From a checkpoint of a small class-conditioned image diffusion model: 6.69M parameters, 7800 steps.
Rows from block 6, named by matrix and row number. Rows with one number belong to one attention dimension. Each number is 128 + 24 x the weight over its row's rms, rounded and kept within 0 to 255. All counts start at 0. After the name is the row's rms in percent of the matrix's.
# v: attention value (model.mid.1.attn.v.weight, 192x192), inputs 0-191
# proj: attention output (model.mid.1.attn.proj.weight, 192x192, transposed), outputs 0-191
v.54 102 [127 131 146 166 173 120 118 145  84 148 141 122  86 114 121 141  98 152 167 120 184 110 128 140 157 123 107 130 116 109 119 153  96 163 142 120  89 111 153 169  91 174  75  93 107 138  86 124 158 164 132 116 166 159 144 129 155 141 109 106  96 113 136 112  92 116 130 124 128 105 159 169 137 137  81 137 129 147 113 147 147 127 120 121 108 134 132 117 133  86 136 136  63 124 132 103  91 110 124 139 148 160 121 118 111 147 107 101 144  81 131 139 109 117 127 117  96 106 123 168 101 123 168 159 138 137 133 158 145 154 108  81 131  97 162 176 119 140 115 153 115 131 129 146 145 125 110 107 116 130 123 143 136 153 125 170  95 151 168 130 138 103 129 130 149 111 155 134 148 143 105  99  92 136  85 127 127 145 121 145 167 111 102 136 138 117  87 126  60 155 130 162]
v.55 112 [138 129  78 149 152 111 127 115 118  86 142 165 127  79 118 117 173 140 139 136 124 134 105 144 101 158 105 178  59 143 136 127 129 132 113 152 101 127 111 117 167  89 141 139 116 122  99 106 111 141 177 139 148 136 146 150 145  95 137 106 124 153  87 140 168 157 150 124 113 121  92 148  98 134 117 121 149 161 158 103 140 108 113 120 129 170 153 134 187 142 151 149 126  83  99 106  95 166 127  96 132 120  96 117 121 146  87 126 112 137 183 102 124 135 118 117 163 146 112 166 122 151 129 139 122 126  93 123 110  96 121 179 103 108 119 145 135 133 151 119  91 145 126 158 126 136 165 120 153  99  85 160 136 131 138 144  77 100 137  89 151 137 129  82 121 155 188 120 125 132  95 121 129 132 106 142 114 131 106 147 151 100  93 136 101 126 119 154 105 146 148 126]
v.56 101 [144  85 138 171 162 122  84 126 135 171 110  96 114 138 125 146  94 162 168 158 133 146 156  89 103 111 117  97 149 143 153 112 150  97 153 126 119 134 122 132  96 141 112  99 178 127 119 140 123 112 112 144 138 136 135 122  91 113  93  91 106 129 129 112 118 109 132 160 139 176 121 104 102 134 142 176 150 148  95 154 137 128 112 136 112 147 118 162 106 139 141 158 150 148 178  93 130 151 124 122  84 138 143 114 132 130  98 167 114 102  94 133 134  99  95 194 151 126 120 120 100 107 129 132 146 173 136 137  95 154 158 126 114 140 145 103 108 150 116 105  96 129 129  85 149 136 130 132 111 136  86 109 144  92 144 104 132 122 160 113 101 142 143 161 147 158  84  97 137 169 173 110 154 167 124 111 141 119 122  83 117 132 109  88 140 126 124 127 142 170  82 163]
v.57 112 [135 138 157 119  95 161 142 113  83  93 109 150 142 103 117 127 167  93  96 173 114  86 115 131 170 114 145 139 122 101 124 139 130 147 131 143 132 129 133 122 139 122 141 112 130  96 175 108 169 123 120 129 109 115 118 117 109 149 134 161  94  84 141 110 120 109 136  99 166 112 140 131 111 134 124 141 186 105 154  96  92 101 157 125 170 131 118 122 161 119 165 107 145  96 164 130 137 125  65 133 161 146 158  75 105 112  97 172 137  92 122 120 149 101 165  90 149 139 119 134 120 150 126 141 117 142 135 114 139 133 159 137  93 119 120 126 144 133 145 132 114 101 134  92  73 171 115 171 124 124 110 120 172 152 158 137 118 115 153 139 125 109 137 124 131 108 127 132 141 158  68 132 106 115 134 139 144 107 111 125 169 110 191 134 108  77 171 129 104 121 164 133]
v.58 095 [146 112 115 144 110 137 103  78 172 149 128  58 152 159  82 132 121  82 154 118  90 163 137 140  85 111 157 125 141 132 157 125 140 168 138 118 139 119  82 145 146 161 120 143  89 109 159 175 122 130 134  80 137 138 189 120 123 151 151 154 102 123 139 112 124 147 107 122  54 121 124 150 120 144 157 134 102 143 133 168 115 159 114 110 136 127  89 140 158 115 111 131 149 140 112 137 113  99 147 150 161  79 129 158 168 141 132 126 123 137 112 108 157 131 124 157 127 113 141 102 118 119 119 113  98 137 143 125 122  99 138 143 107 154 128 147 160 158 123 115 132 115  76  92 141 161 132 147 123 186 111 148 143 142 105 104 140  92 143 150 122 149 133 139 101 111 133 118 119 106 161 148  93 133 129 160 135  96  83 134 163 150 116  94 125 114  84 138 133 140 108  87]
v.59 098 [133 115 131  99 123 140 117 154 160 115 133 144 120 118 141 123 109 125 147 175 131 149  78 116 117 149  71 109 101 132 153 136 163 140 105 126 123 117 124 128 165 125 133 111 131 129 139 122 135 123 106 146 143 124 134 121 108 146 102 114 161 106 113 124 192  88  79 153 125 128 173 141 126 137 141 145 105 141 125 141 117 166 120 103 102  84 102 154 168 153 129  87 153 127 100 105 137  92  94 123 134 100 121 125 130 149 171 116  81 139 104 136 151 117 161 125 116 133 177  96 123 134 145 137 137 122  59 110 100 126 140 112 121 139 162 141 124 132 132 132 120 142 161 139 164 157 113 170 124 132  81 124 136  97 106 117 162 124 109 100 140  83 100 101 136  86 155 129 142 133 195 176 164 161 147 162 125 139 166  96 118 121 121 166 103 111 165 119 154  90  84 132]
v.60 095 [162 166 116 137 141 132 147 146 139 121 137 149 143 138  98 151 157 148 110 103 159 138 115 173 133 137 103 132 169 100 100 142 168 175 108 149  78 141 105 121 160 136 108 145 136 125  95 122 127 128 107 106 182 132  85 152 138 146 128 154 161 130 112 104 156 121 131 105 116 132 163 120 139 138 221 126 169 143 142 123 160 106 166 127  81 115 128 102  98 132 123 150 143 115 112 103 105 109 134 150 134  93 130 107 128 160 145 158 100 101 175 157 108 116 135 102 128 132 173 125  94 129 110 135 102 117 122 121 138 176 151  91 118  88 103 127 115 187 118 132 115  97 112 121 141 151 123 139 152 138 139 107  69 154  92 107 121  79 108 118 152 129 133  80 107 117 146 128 145 124 122 153  88 110 139 158 124 129  89 112 118 107 110 158 120 128 126 132 119 109 104  93]
v.61 104 [112 145 149 150 166 159 129  84 105 161 139 151 109 109 129 181 131 155 128 118 119 139 107  98 116 127 115 153 123 149 123  93 137 118 113 154 113 181  92 137 118 102 129 153 138 149 104 121  94 137 148 145 156 137 104 119 132 107 166 121 125 185 162 114 163 148 143 122 164  99 128 146 166 106 125 143 112 153 154 173  77 118 146 142 133 121 111 142 114 136  90 133 104 103 110 112 120 135 137 130 163 158 129 129 154  83 150 156 134 102 137 132 144 140  92  81 108 151 132 115 134 129 145  88  99 123  73 106 117 161 132 121 114 180 158 173  70  70 106 152 134  89 150 144 115  85  92 147 140 161 149  94 104 121 147 118 142 129 126 110 134 147 101 117 134 149 144  67 103 120  85 128 125 101 121 142 101 132 157 104 140 124  93 147 126 153 126 123 142 156 128 116]
v.62 103 [120 101 129 139 120 113 126 106 155 112 127 121 143 107 132 135 115 149 149 136 149 117 152 146 124 135 143 130 150 141 121 157 122 146 128 122 111 112  97 125 131 139 136 178 151  95 121  94 160 103 108 149 169 147  78 141 137 145 111 155 135 172 110 124 151 126 137 130 111 116 139 113 112 164 170 108 129 187  83  79 145 135 140 132  87 139 157 153 168 159  94 138 147 121 108 141 124 107 162 154 156 176  91 159  75 156 102  91 128 147 148 130 157 109 144  90 144 127 143 122 123 111 107 136 121 161 151 127 128  98  96 115 112 149 102 124 156 120  60 150  80  93 117 145 145 107 134 116 149 160 178  99  90 133 102  63 155 140 115  94 116  91  93 135 150 155 127 115 154  91  98 103 166 137 132 139 159 132 160 118  99 113 124 113 127 149 103 115 130 128  99 109]
v.63 103 [102 149 132 137 125 132 117 134 132 108 191 155 112 100 148 158 132 169 122 104 122 105 134 108 117 127 163 139 159  74 128 125  77  88 114 132 105 101 154 150 132 113 134 161 100 170 148 124 141  87 102 130 126 136 149 126  97 155 148 123 124  91 159 112 110 124 148 134 129 132 133 139 154 130  69 145 130 125 123 144 170 160 133 102 144 126 107 153 186  86 123 133 105 155 107  90 165 117 135  77 127 130 139 147 108 138 115 165 149 138 123 170  93 160 140  90 141 138 113 149 115 162 103 118 116 137 137  58 126 129 150 155 139 126 132 122 138 143 100 116 132 113 144 116 120  94 114 145 121  85 116  74 119 125 149 125 140 180 124 160  97 103 126  81 123 140 122 117 131 124 116 206  87 141 132 141 116 125 170 119 104 103 143 131 116 158 112 134 177 137 128 120]
v.64 092 [ 97 113 126 102 124 121 111 136 151 117 100 105  65 140 128 158 134 137 131 158 146 133 142 146 147 172 119 169 122 144 121 135  81 173 139  84 145 146 157 103 111 118 123 124  93 131 110 117 135 137 147 129 145 139 132 136 158 126  89 111 114 152 108 125 112 112 156 128 121 136 176 141 145  79 123 115 167 145 140 101 107 123 161 171  97 123 136 132 157 110 111 144 146 111 130 133  96 108 152 127  80 180 138 115 119 111 126 120 100 120 119 165 139  90 161 126 109 138 138 124 130 119 128 136 134 121  91 156 122 157 129 123 127 140 124 154  60 219 165 157 110 162 116 166 114 149 103 124 179 133 148 102 121  94  79 122 141 132 180 126 119 130 134 109 104 111  99 121 116 146 152  90  89  79 146 160 103 100 105 158 103 133 152 117 108 157 128 120 136 121 146 108]
v.65 102 [108 133 144 130  94 125 158 139 129 104 139 107 134 129  68 164 151 150  97  95 153 102 157 124 140  96 155 135 107 129 120 152 114 132 123 141  97 151 127 118 160 123 130 123 116  84  88 142 159 129  84 174  97 154 144 125 183 155 112 123 125 125 134 117 163 148 154 125 142 190  79 133 132  99 114 112 138  88 135 117 119 125 130 125 152 171 140 141 109 174 130  98 128 144 130 145 126 123  98 136 110 115 124 133 125 109 103 125 126  93 112 159 121 165 169 130 100 143 147 122 140 152 131 121  97 136 145 154  88 144 150 101  80 159 162 110 123 102  55 112 104 128 121 178 139 146 148  89 129 122 124 129 123 108 120 117 112 158 113 150 176 106 119 162 144 154 151 138 157 132 140  90  79 113 158 161 126 131  98  68 154 128 146 129 116 108 117 144  83 147 126  95]
v.66 104 [151 132 116 132 151  85 164 142 163 116  91 139 134 112 144 162  83 124 150 127 109 131 137 142 101 148 165 109 119 140  86 158 146 153  88  97 157 132 123  94  98 136 156 160 125 122 150 141 123  82 126 183 107 149 162 108 143 101 147 131 161 134 118  98 151 120 100 146 142 123 145 177 129 158 110  70 145 141 168 146  99 138  96 129 128 110 120 135 113 115 163 121 103 128  99 119 141 148 102 123 111 169 113  90 155 128  95  94 108 144 135 136 137 137 173 131 130 161 114 117 100 121 120 102 145 114 108 124  97 142 161  92 120 123 115 106  94 114  86 154 155 134 169 106 130 157 135  93 133  81 165 144 124 106 126 109  99  86 150 140 163  87 118 127 136 126 137  84 125 115 125 126 124 167 137 118 127 157 113 124 143 193 165 132 101 150 129 141 188 115 108 134]
v.67 096 [ 76 135 143 119 140 115 148  98 135 131 108 152 104 145 138 102 116 135 129 139 126 139 151 150 134  95 139 151 103  89 157 117 115 123 120 110  95 139 128 178 145 161 122 122 137 124 110 174 133  82 173 124 111 125 111 142 151 141  89 100 143 117  95 144 124 131  98 166  96 136 134 166 125 129 177 116 132 110 112 122 191  73 122 157 124 127 101 158 112 133  66 128  93 151  87 136 100 115 104 101  99 144 134 172 140 172 114 112 109 139 136 128 163 138 126  85 114  95 150 144 119  89 117 136 153 112 108 137 139 155 137 146 121 161 138 107 150 107 155 129 155 146 132 141 144 165 149 134 122 119 143 126 137 126 123 135 107 178  55  98 166 150 125 149 106 163  93 102 163 143 153 102 156 114 137 150 174 104 163 158 147 107 107  99 122 121 112 123 106 100 102 125]
v.68 096 [120 132 118 152 177 156 108 166 187 134 132 101 142 116 124 148 116 112  83 143 120 138 102 171  94 118 131 134 158 125 142 110 109 133 126  39 139 159 129 154 152 103 125 140 104 107 121 106 152  93 135 147 174 126 115 127 124 150 143 128 137 111 125 121 139 127 124 125 154 105 126 111  86  79 119 114 111 103 106  87 113 106 126 124  79 116 138  87 120 166  92 140 137  94 156 140 113 154 127 142 115 167 113 149 117 106 125  93 137 123 152 121 108 135 139 102 128 117 122 118 136 141 140 133 125 155 158 125 127 167 130 173 151 111 119 124 122  94 125  94 158 100 124 164 133 158  94 117 180  83 112 128 121 148 186 154 117 130 116 134 127 111 123 131 117 167 110 161 111  95 206 133 156 131 127 121 144 149 173 162 109 142 157 112 114 138 150 116  79 137 138  86]
v.69 093 [104  99 128 144 209 146 116 172 169 111 161 139 173  60 131  71 134 126 112 113 123 121  95 116  80 145 130 126 113 122 149 132 141 102 174 148 156 121 113  96 138  87 100 150 119 111 120 132 118 121 100 136 142 135 143 109 112 139 105 120 118 130 101 125  86 116 109 130 120 139 115 156 121 173 139 137 142 140 147 152 198 169 159  87 113  81 102 139 122 113  88 133  68  85 117 136 123 131 150 115 127 107 105 104 123 154 112 141 118 136 141 152 124 143 124 124 165 113 109 134 150 164 133 130 114 112 126 158 125 145 165 156 122 143 134 137 120 103 180 124 103 146 153 130 136 110 130 142 130 143 119 107 143 126  99 137 149 154 106 141  76 141 143  83 158 149 112 109 118  94 155 160 116 134 132 179 135 111 124 128 143 119 138 142 137 122 150 152  71  91 154 132]
v.70 101 [123 115 113 147 137 107 159 110  67 175 132 143 114 143 131 174 126 122 156 132 135  96 131 117 135 154 157 178  98 130 153 103 104 120 117 138 128 129  53 122 108 146 133 112 144 111 134 170 122 149  98 122 150  91 127 132 163 133 155 127 168  92 106 117 174 149 144 153 112 158 120 142 120 183 150 113 155 132 138 111 128 160 124 138 138 118 111 111 107 148 108 111 103 140  92 147 105  99 171 153  77  67  81 186 145 157 150 154 131 135 128 161 154 128 120 133 164 119 132 134 140 135  90 130 156 123 100 132 103 138 157 101 141 123  82 155 116  75 133 114 137 112 155 128 139 158 122 101 126 131  84 168 115 124 143 122 120 115 124 130 104 159 120 110 147  92  98 118 139  93 109 122 111 146 119 112 138 128 163 105  85 116 145 157 172  95 120 149 124 106 130 116]
v.71 100 [114 140 144 133 127 134  83 150 132 163 150 140  98 152 114 121 127 113 117 125  77 182 141 135 163 137 132 161 120 112 123 113 104 164 119  90 117 123 135 109 151 171  73 110 119  99 154 135 118 142 104 120 111 134 178 117 137 128 133 132 143 120 141 157 132 123 117 124  76 133 120 140  87 123 149 136 121 146 140 133 120 159 133  74 105  99 149  71 134 145 136 167 129 115  75 179 173 128 153 144 155 140 131 127 132  80 141 120 143 108 120 140 138 129 116 116  90 127 133 166 140 111 114 149 115 137 179 149 162 167 140 129  83 100 105 154 158 120 138  90 153 124 175 167 149 129  92 134 127 140 147 109  87 101 123 120 143 156  98 117 133 141 149 120  99 145 133 182  93 147  98 101 125 154 169 102 127 143  98 131 150 100 140  84 130  92 115 102 151  99 124  98]
proj.54 085 [146  90 148 100 114  65 133 126 141 140 100 133 118 101 127 133 142 124 103 151 147  97 137  99 121 130 105 144 101 112 109 159 154  75 113 136 111 148 136 102 134 153 126 179 172 142 147 111 122 129  93 132 111 107 148 151 115  84 154 128 122  97 119 116 156 130 117 114 131 169 107 129  84 110 166 108 107 117 135 131 115 141 142 176 158  94 101 136 123 137 120 111 141 139 126 115 109 133 133 147  92 127 109  90 153 146 143 133 132 181 134 136 157 140  82 131 163 155 118 113  89 152  97 136 111  79 122 187 152 137 180 143 120 101 126 125 163  84 143 114 139 147  98  98 116 120 142 176 153 112 123 161 100 135 139 120 138 120 133 130 112  95 129  99 143  57  86 133 112  87 119 152 157 173 150 138 119 115 101 117 106 123 157 134 112  87 138  76 139 113 138 121]
proj.55 101 [131 109 157 141 135 136 120 142  86 135  97 102  99 159 114 174 169 113 126 119 139 120 114 141 162 112 152  71 138  99 141 144 151 104 169 135 149 117 108 147 144 124 105 107 144  87 155 137 159 126 106  92 135  97 123 106 139 136 111 113 121 102 113 135 160  88 114  77 116 138 170  93 152  86 113 123 149 112  75 102 156 123 162 114 110  94 125 141  99 118  98 156  78 183 120 137 121 143 129 155 119 127 130 126 107 116 159  87 170 107  87 105 132 118 142 132 116 105 135 105 104  93  98 136 110 136 124 159 111 136 105  97 149 111 113 112 147 117 142 140 127 106 140  85 116 135 107 131 106 101 139 121 152 143 118 144  96 110  65 153 106 135 107 140 106  65  90 148 165 134 160  99 132 136 161 154 133 132 138  92 103 119 144 172 164 105 128 123  87 137 132 130]
proj.56 097 [ 97 148 124 105 126 147 160 153 148  96 126 164 149 122 162  97 112 104 117  88 142  90  76 116 118 120 109 141 142 148 128 146  80 151  96 137 123 123 158 152 140 162 158 108 114 155 101 122 140 127 122 123  95 131 121 131 180  85 119 125 139 137 152  98 109  98 113  86 135 113  91 153 147  96 123  75 124 150 144 165 105 154 102 155 158 151 181 140 152  95 150 111 134 102 105 146 124 141 126 155 154 140 122 145  84  92 144 104 137 119 124 121 184 123 141 121 117 143 130 178 130 146 140  75 133  83 135 101  99 109 130 185  97 146 113  81 125 122 174  84 104 104 116 153 143 122 114 119 137 142 138 122  97 125 131 119  97 150 103 132 131 137 104 117 127 121 105 129 136 131 120  73 155 120 163 116 141 137 180 167 165 151 112 116 113 153 130 142 125 122 109 143]
proj.57 106 [134 116 106 139 148 129 156 140 121 161 126 113  92 147 101 156 150 135 161 122 159 149 114 127 143 134 109 144  91 140 162 122 130 127 107 162 147 145 164 109 145 109 130 164 158 167  98 165  89 115 126 114 150 154 139 170 172 146  99 175 158 161  86 105 148 153 137 180  96  98 143 144 118 106 156 122 109 106 124 133 140 159 126 120 146 112 128 117 101 147  94 133 123 170 108 149 126 111 169 128 128 142 117 129 113 151 136 151 152 119  89 108 103 143 102 142 125 139 134 126 106 136 104  96 126 113 148 153 117 142 146 116 162  91 118 141 159 160  92 153 136  88 119 163 129  91 109  96 171 149 144 108 129 140 134 124 159 130 139 151 172 196 134 140 104 117 137 150 143 131 174 100 134 150 120 145 126 170 180  98 134 124 143 118 166 182 163 133 149 182 155 118]
proj.58 093 [140 143 127 137 120 105  99 101 157 123 124 171  91 104 142 164 108 129 132 148 143 104 128 125 146 180 118 159 166 135 103 125  60 121 110 157 113 137 128 165 100 123 132  97 168 145 110  99 145 127 126 173 126 117  48 150 102 112 122  94 123 144 136 123 156 112 145 110 167 125 114 101 118 126 154 168 117 179 169 117 162 138 167 134 141 121 121 113 101 158 130  95 139  81 148 132 105 134 126  88 151 136 106 163 142 114 120 103 153 119 136 135  92 131 116 122 112 137 116 104 157 125 134 152 160  96 104 138 133 152 193 138 120 149 112 160  82 105 146 130  97 127 170 127 158 116 130 136 148 109 119 137 142 127 171 102  90 118 123  52 147 113 155 117 148 138 141 161 128 152 139  83 132 148 153 135 114 137 160 145 113 109 157 104 137 144 155 141 148 125 125 116]
proj.59 110 [107 132 135 119  98  98 129 100 157  99 108  96 162 115 116 154 132 120  90 156 101 180 160 174 117 127 140 111 172 118 105 128 122 140 125 152 117 171 146 155 131 129 120 131 102 162 130 176 142  79 157 155 148 144 165 171 135 139 162 145 144 111 176 131 122 136 128  85 143 119  93 150 113 126 131 137 142 100 140  98 118  67 106 150 126 150 137 132 144 115 116 144 138 125 123 135 111 135 111 123 154 128 150 136 153 124 135  91 174 141 168  86  89 111  81 149 124 130  95 143 175  70 132 100 142 120 124 130 142 169 102 100 155 169 147 139 113 136 109 131  86 134 111  91  95 121 158 130 119  84 153  99 126 138 117 161 153 122 133 136  77 129 158 163 151 121 145 133 116 117 112  98 100 121 126 131 132  88 130 156 125 106 154  95 170 120 122 120 166 159 145 121]
proj.60 090 [128 106 177 141 125  97 139  70  87 149 143 132  77 118 105 124 114 134 140 137 116 125 126 144 124 152 160 132 124 174 150 120 148  92 131 116 156 107 123 133 105 149 119 118 101 130 148 128 102 150 111 160 101 127 105 123 162 134 105 149 101 112 129 147 115 116 156 107 157 145  88 136  87 132  88 109 138 126 100 150  96 119 118 124 172 119 143 132 136 108 119 123 121 185 162 132 136 155  96 109 129 191 136 105 116 136 109  93 154 150  94  61 116 169 115 113 139 139  96 142 169 167 143 142 105 113 124 157 153 121  97  93 146 149 147 156 142  84  88 182 120 145 127  82 134 128 140 120  90 150 148 152 125 124 165 158 147 127 132 124 105 118 147 153 127 135 122 147 106 153 118 103 100 126 114 146 122 171 162  97  96  99 155 100 159 135 128  73 128 119  96 126]
proj.61 108 [113  88 136  88 109  90 127 114 124  80 150 165 182 132 155 111 144 130 150 133 125 113 162 126 123 101 129 144 136  90 123 156 129  85 152 109 148 133 171 127 160 137 145 110 166  99 141 154 131 161 113 154  81  93 120 170  85 116 134 112 102  93 122 140 131 102 106 154  96 157 152 116 142 138 114 108 115 125 115 147 138 161 133 105 110 173 112 126 159 113 133 154 134 178 155 113 139 108 117 137 150 153 178 134 127 136 135  91 143 121  69 116 115 142 144 163 132 140 135 133 119 113 136 159 107 127 122 136 144 108 106 161 163  89 114 106 137 165 205 118 117 142 152 134 143 115 155 170 136 141 104 138 147 169  80 107 106 113 105 155 125 120 171  94 128 122 126 149 162 135 147 157 101 119 119 143 119 129 132 176 138  95 175 150 106 125 146 123 131 106 164 121]
proj.62 095 [ 93 138 149 126 114 134 118 102  77 108 125 135  93 130 114  82 107 131 145 122 153 104 124  87 151 119 152 133  95  95 132 162 133 136 127 120 149 110 129 124 101 185 127  96 140 149 122 152  69 140 121 122 103 108 153 104 137 114 154  98 141 106 157 119 105 130 114 129 144 120  99 141 119 156 115 149 116 134 119 171 127 106 162 101 105  92 116 145 116  81 186 116 115 169 149 116 110 203 132  85  59 109 153 125 161 128 127 107 139 138 114 133 130 129 136 147 169 128 149  90 136 143 108 127 121 142 133 133 138 138 124 119 125 107 134 181 109 135 157 129 114 181 118 140 124 167 109 151 126  97 110 109 140 154  77 164 126 134 146 145 145 138 121 133 133 145 112 172 112 153 137 154  60 130  93 122 108  91 141 116 146 123 135  92 142 163 109 153  78 136 142 113]
proj.63 098 [146  94 141 150 126 165 153  82 122 144  96 120 152 139 124  89 104 107 119 139 120 119 135 125 117 117 130 106 109 137  91  90 152 185  89  97 158 112 120 120 162 102 141 124 123 130 150 189 172 132 158 157 140  92 138 129 129 129 136 115 144 147 184 145 147 125 110 134 134  92 151 148 141 106 165 103 125 162 142 155 176 140 152 111 137 109 111 128  88 180 114 114  99 100 122 146 149 124 129 150 147 112 138  98 126 143 115 107 100 107 151 112 148 148 158 152  98 120 125 143 110 119 170 155 151 162 146 116 169 101 109 154 115 148 106 146 169 139 140 147 169 177 120 131 155 149 135 130 135 143 138 115 112 134 159 124 137 124 102 151 156 120 120 125 141 161 113 169 170 140 153  56 125  80 113 128 137 158  96 126 127 119 121  68 101 163 134 133 143 102 117  99]
proj.64 094 [147 114 146 137 127 122 123 140  90 133 145 124 149 147 109 110 142 120 106 102 117 111 140 162 120 109 135 112 136 105 216 168 117  86 165 155 136 111 121  91 170 136 147 139 115 115 117 115 140 128 163 170 107 140 157 114  88 123 138  97 134  85 117 112 144 133 106 126 150 113 128 133 125 139 141 164 105 126 149 147 114 159 116  83 114 136 129 130 114 137 115 152 120 145 147 135 115 129 138  66 168 176 106 106 118 158 159 140 168 120 150 180 146 132 128 105 102 104 145 159 146 134 130  80 119 115 123 170 121 105 127 109 139 140 136 128 137 109  68 120 175  91 143 162 153 107 101 128 113 125 110 115 151 123 124  98 113  99 140 167 151 161 130 154 143 119 165 138 144 145  77 144 170 129 130 139 141 185 136 160 143 130 178  92 132 107 110 135 146 129  74  93]
proj.65 112 [128 136 144 108 154 145 125 139 136 109 150  91 162  66 151 116 147 129 133 125  94 125 124 107  94 120 101 126 143 136 122 123 143 109 137 116 132 129 137 162 105 122 107 101 158 143 123 116 126 212 123  94 158 109 126 161 105 131 160 113 124 105 163 147 145 150  98 126 114 113 124 162  97 142 119 127 138 111 120 157 124 127 150 129 146 113 118 124 113 142 118 180 134 155 147 141  99 121 116 171 135  69 118 157 110 111 126 110 151 152 125  99 149 120 147 105 162  94 150 104 122 155 148  77 118 133 114  93 162  84 132 152 127 179 130 120 141 148 107 131 114 139 184 107 118 183 116 199 158 170 102 147 139 117 115 125 141  94 159 130 124 196 142  88 130 145  99 116 127 129 126 108 148 146 147 138 150 146 129 140 130  81 151 167 137 130 101 132 173 107 107 153]
proj.66 102 [ 89  97  92 158 102 100 113  92  63 110 103 122 135 130 150 123 122 160 105 117 131 174 119 134 167 108  75 118 138 140 176 135 135 110 100  82 140 124 135 134 142  92 120 142 123 131  68 151  99 114 114 132  95 102 105 152  95 173 139 107 123 139 131 126 121 131 137 136 137 133 137  87 136 163 172 112 131 141  96 124 126  94 122 102 101 124 118 161 135 116 157 128  97 147 112 116 151 118 143 126 138 139 168 158 138 120 158 139 143 129 140 135  92 149 141 118 134  94 149 171  97 188 120 175  98 144  92 111 184 148 136 134 119  97 119 143 128 171 113 148 113 111 147 138 125  81 108 158 132 141 145 134 116 157 169 104 125 120  83 106 121 148 155 131 109 135 113 127 173 173 153 126 141  87 107 127 137  81 116 100 160 114 122 119 153 124 150 158 129 137 134 157]
proj.67 098 [136 141  96 123 146 104 113 142 115 124 113 163  94  66 179 141 145 146 141 136 137  93 115 116 144 135 160 156 128 126 158 177 164 131 101 139 152 111 121 107 141 154 128 127  93  64 116 133 135 159 128  90 167 131 129 136 143 130 141 145 142 159 144 136 109 106 109  67 147 115  83 152  76 133 109 141  59 134 112 112 124 150  99 126 132 120 121 134 153 128 114 160 144 121 146  78 120 168 146 150 132 100 146  76 150 103 102 155 140 140  98 139 133  64 134 124 149 142 132 109 125 111 127 146  91 101 120 108 129 116 163 107 150 106 156 103 109  93 131 119 124 118 154 131 127  85  99 162 115 165  85 156 144 142 133 136 113  70 108 120 126 118 150 136 123  91 160 104 117 140  96 144 107 119 108 114 133 118 141 137 131 153 122 106  76 174 144 125 143 128 103 121]
proj.68 093 [100 142  89 117 127  87 135 126 121 102 120 121 142 119 164 128 111 150 143  81  93 150 130  90 136 165 130 116 119 125 141 120 140 122 121 142 159  72 146 128 160 155  65 123 160 141 133 132  98 136 133 114 108 110  94 109 166 129 127 112 128 159 126 112  75 132 132 131 153 124  98 145 120 133  86 125 151 118 138 171 116 100 121 140 136 109 126 102 104 141 144 124  93 151  63  76 136 140 129 149 146  84 141 118 105 141 127 118 166 129 123 119 138 152 169 148 121 168 131 109 147 149 135 110  99 153 119 158  74  96 123 119 106  86 143 101 175 163 111 114 138 126 146 118 127 166 151 139 148 105 135 170  89 117 116 156 126 163 119 109 174  87 119 104 104 128 120  80 126 149  88 128 161 117 120 122  97 146 109 108 140 136  73 123 126 117 122  87 151 153  75 137]
proj.69 093 [113 110 126 160 132 169 179 103 112 103 116  94 131 188 128 114 149 113 133 151  91 156 126 104 126 117 149 169 133 150 147 111 145 111 133 180 188 142 121 117  96 104 136  96 166 125 153 134 142  78 169  81 128 106 110 135 104 111 123 113 153 126 132 126 145 123 146 146 142 125 136 116 159 154  96  99 138 126 123 112 117 133 132 163  93 166 142  96 117 106 118 128 134 181 162  91 127 132 112 150  88 103 148 120  85 123 107 141 110 143 122 117 135 110 132 128 120 137 107 102 131  90 183  90 122 115 104  97 144 164 108  91 157 104 138 124 165 138 128 121 168  97  94 110 169 158 133 127 177  98 159 120 109 162 143 133 153 114 152 118 150 151  77 146 164 130 148 132  80 114 141 149 106 148  83 130 138 117 130 147 157 106 120 109 122 126  95 107 116 125 105 140]
proj.70 110 [101 102  97 113 143 145 123 126 124 120 185 150 138 137 128  76 115 169 114 133 127 145 110 148 125 162 143 142 160 117 124 129 143 115 152 128 119 112 143 130 132  83 142 131 129 110 107  94 153  62 154 150 151 165 174 155 109 152 139 110 121 177 143 151 149 101 155 138 160 170  77 133 155 105 132 191 105 121  86  97 135 120  97 139 137 136 161 135 146 113 109 132 152 152 108 116 153 146  65 121 119 150 137  80 138  86 121 122 141 114 165  93 144  95 137 114 145 101 105 113 144 121 116 167 124 146 145 122 119 123 121 165 155 165 165 111 165 101 132 150 154 157 112 132  83  94 122 133  95 105 116 147 151 144 121 169 106 123 141 152 132 186 114 122 125 122 143 108 135 144 164 108 122 154 118 126 117  99 143 132 110 127 119  91  96 144 119 122  77  99 137 136]
proj.71 101 [152  87 106 110 112 133 163 124 112 155 110 155 138 125 118 125  74 157 143 134 154 115 121 114 115 155 135 148 117 149 146 167 136  88 139  90 123 179 157 111 146 119 162 170 156 128 119 133 134 152 118 125 145 121 121 145 142 112 114 137 150 156  88 144 150 146 123  59 156 154 154 124 166 125 101 125 123 149 141 131 122 145 149 134 151 167 174 119 119 140 168 104 152 126 152 107  85  79  98 118  84 123 134 156 118 163  89  92 113 135 162 128 100 147 111 120 150 159 136 106 140 124 109 133 114  97 137 114 126  88 107 130  94 181 170 120 170  82 136 110 101 128 118 119 131 112 106 186 112 130 103 128 181 134 148 152 135 138 135  97 146 156  86 141 139 140 118 147 131 154 149 133 151 127  79 132  82 149 166 154 134 133 146 155 136 126 131 105 160 134  96 145]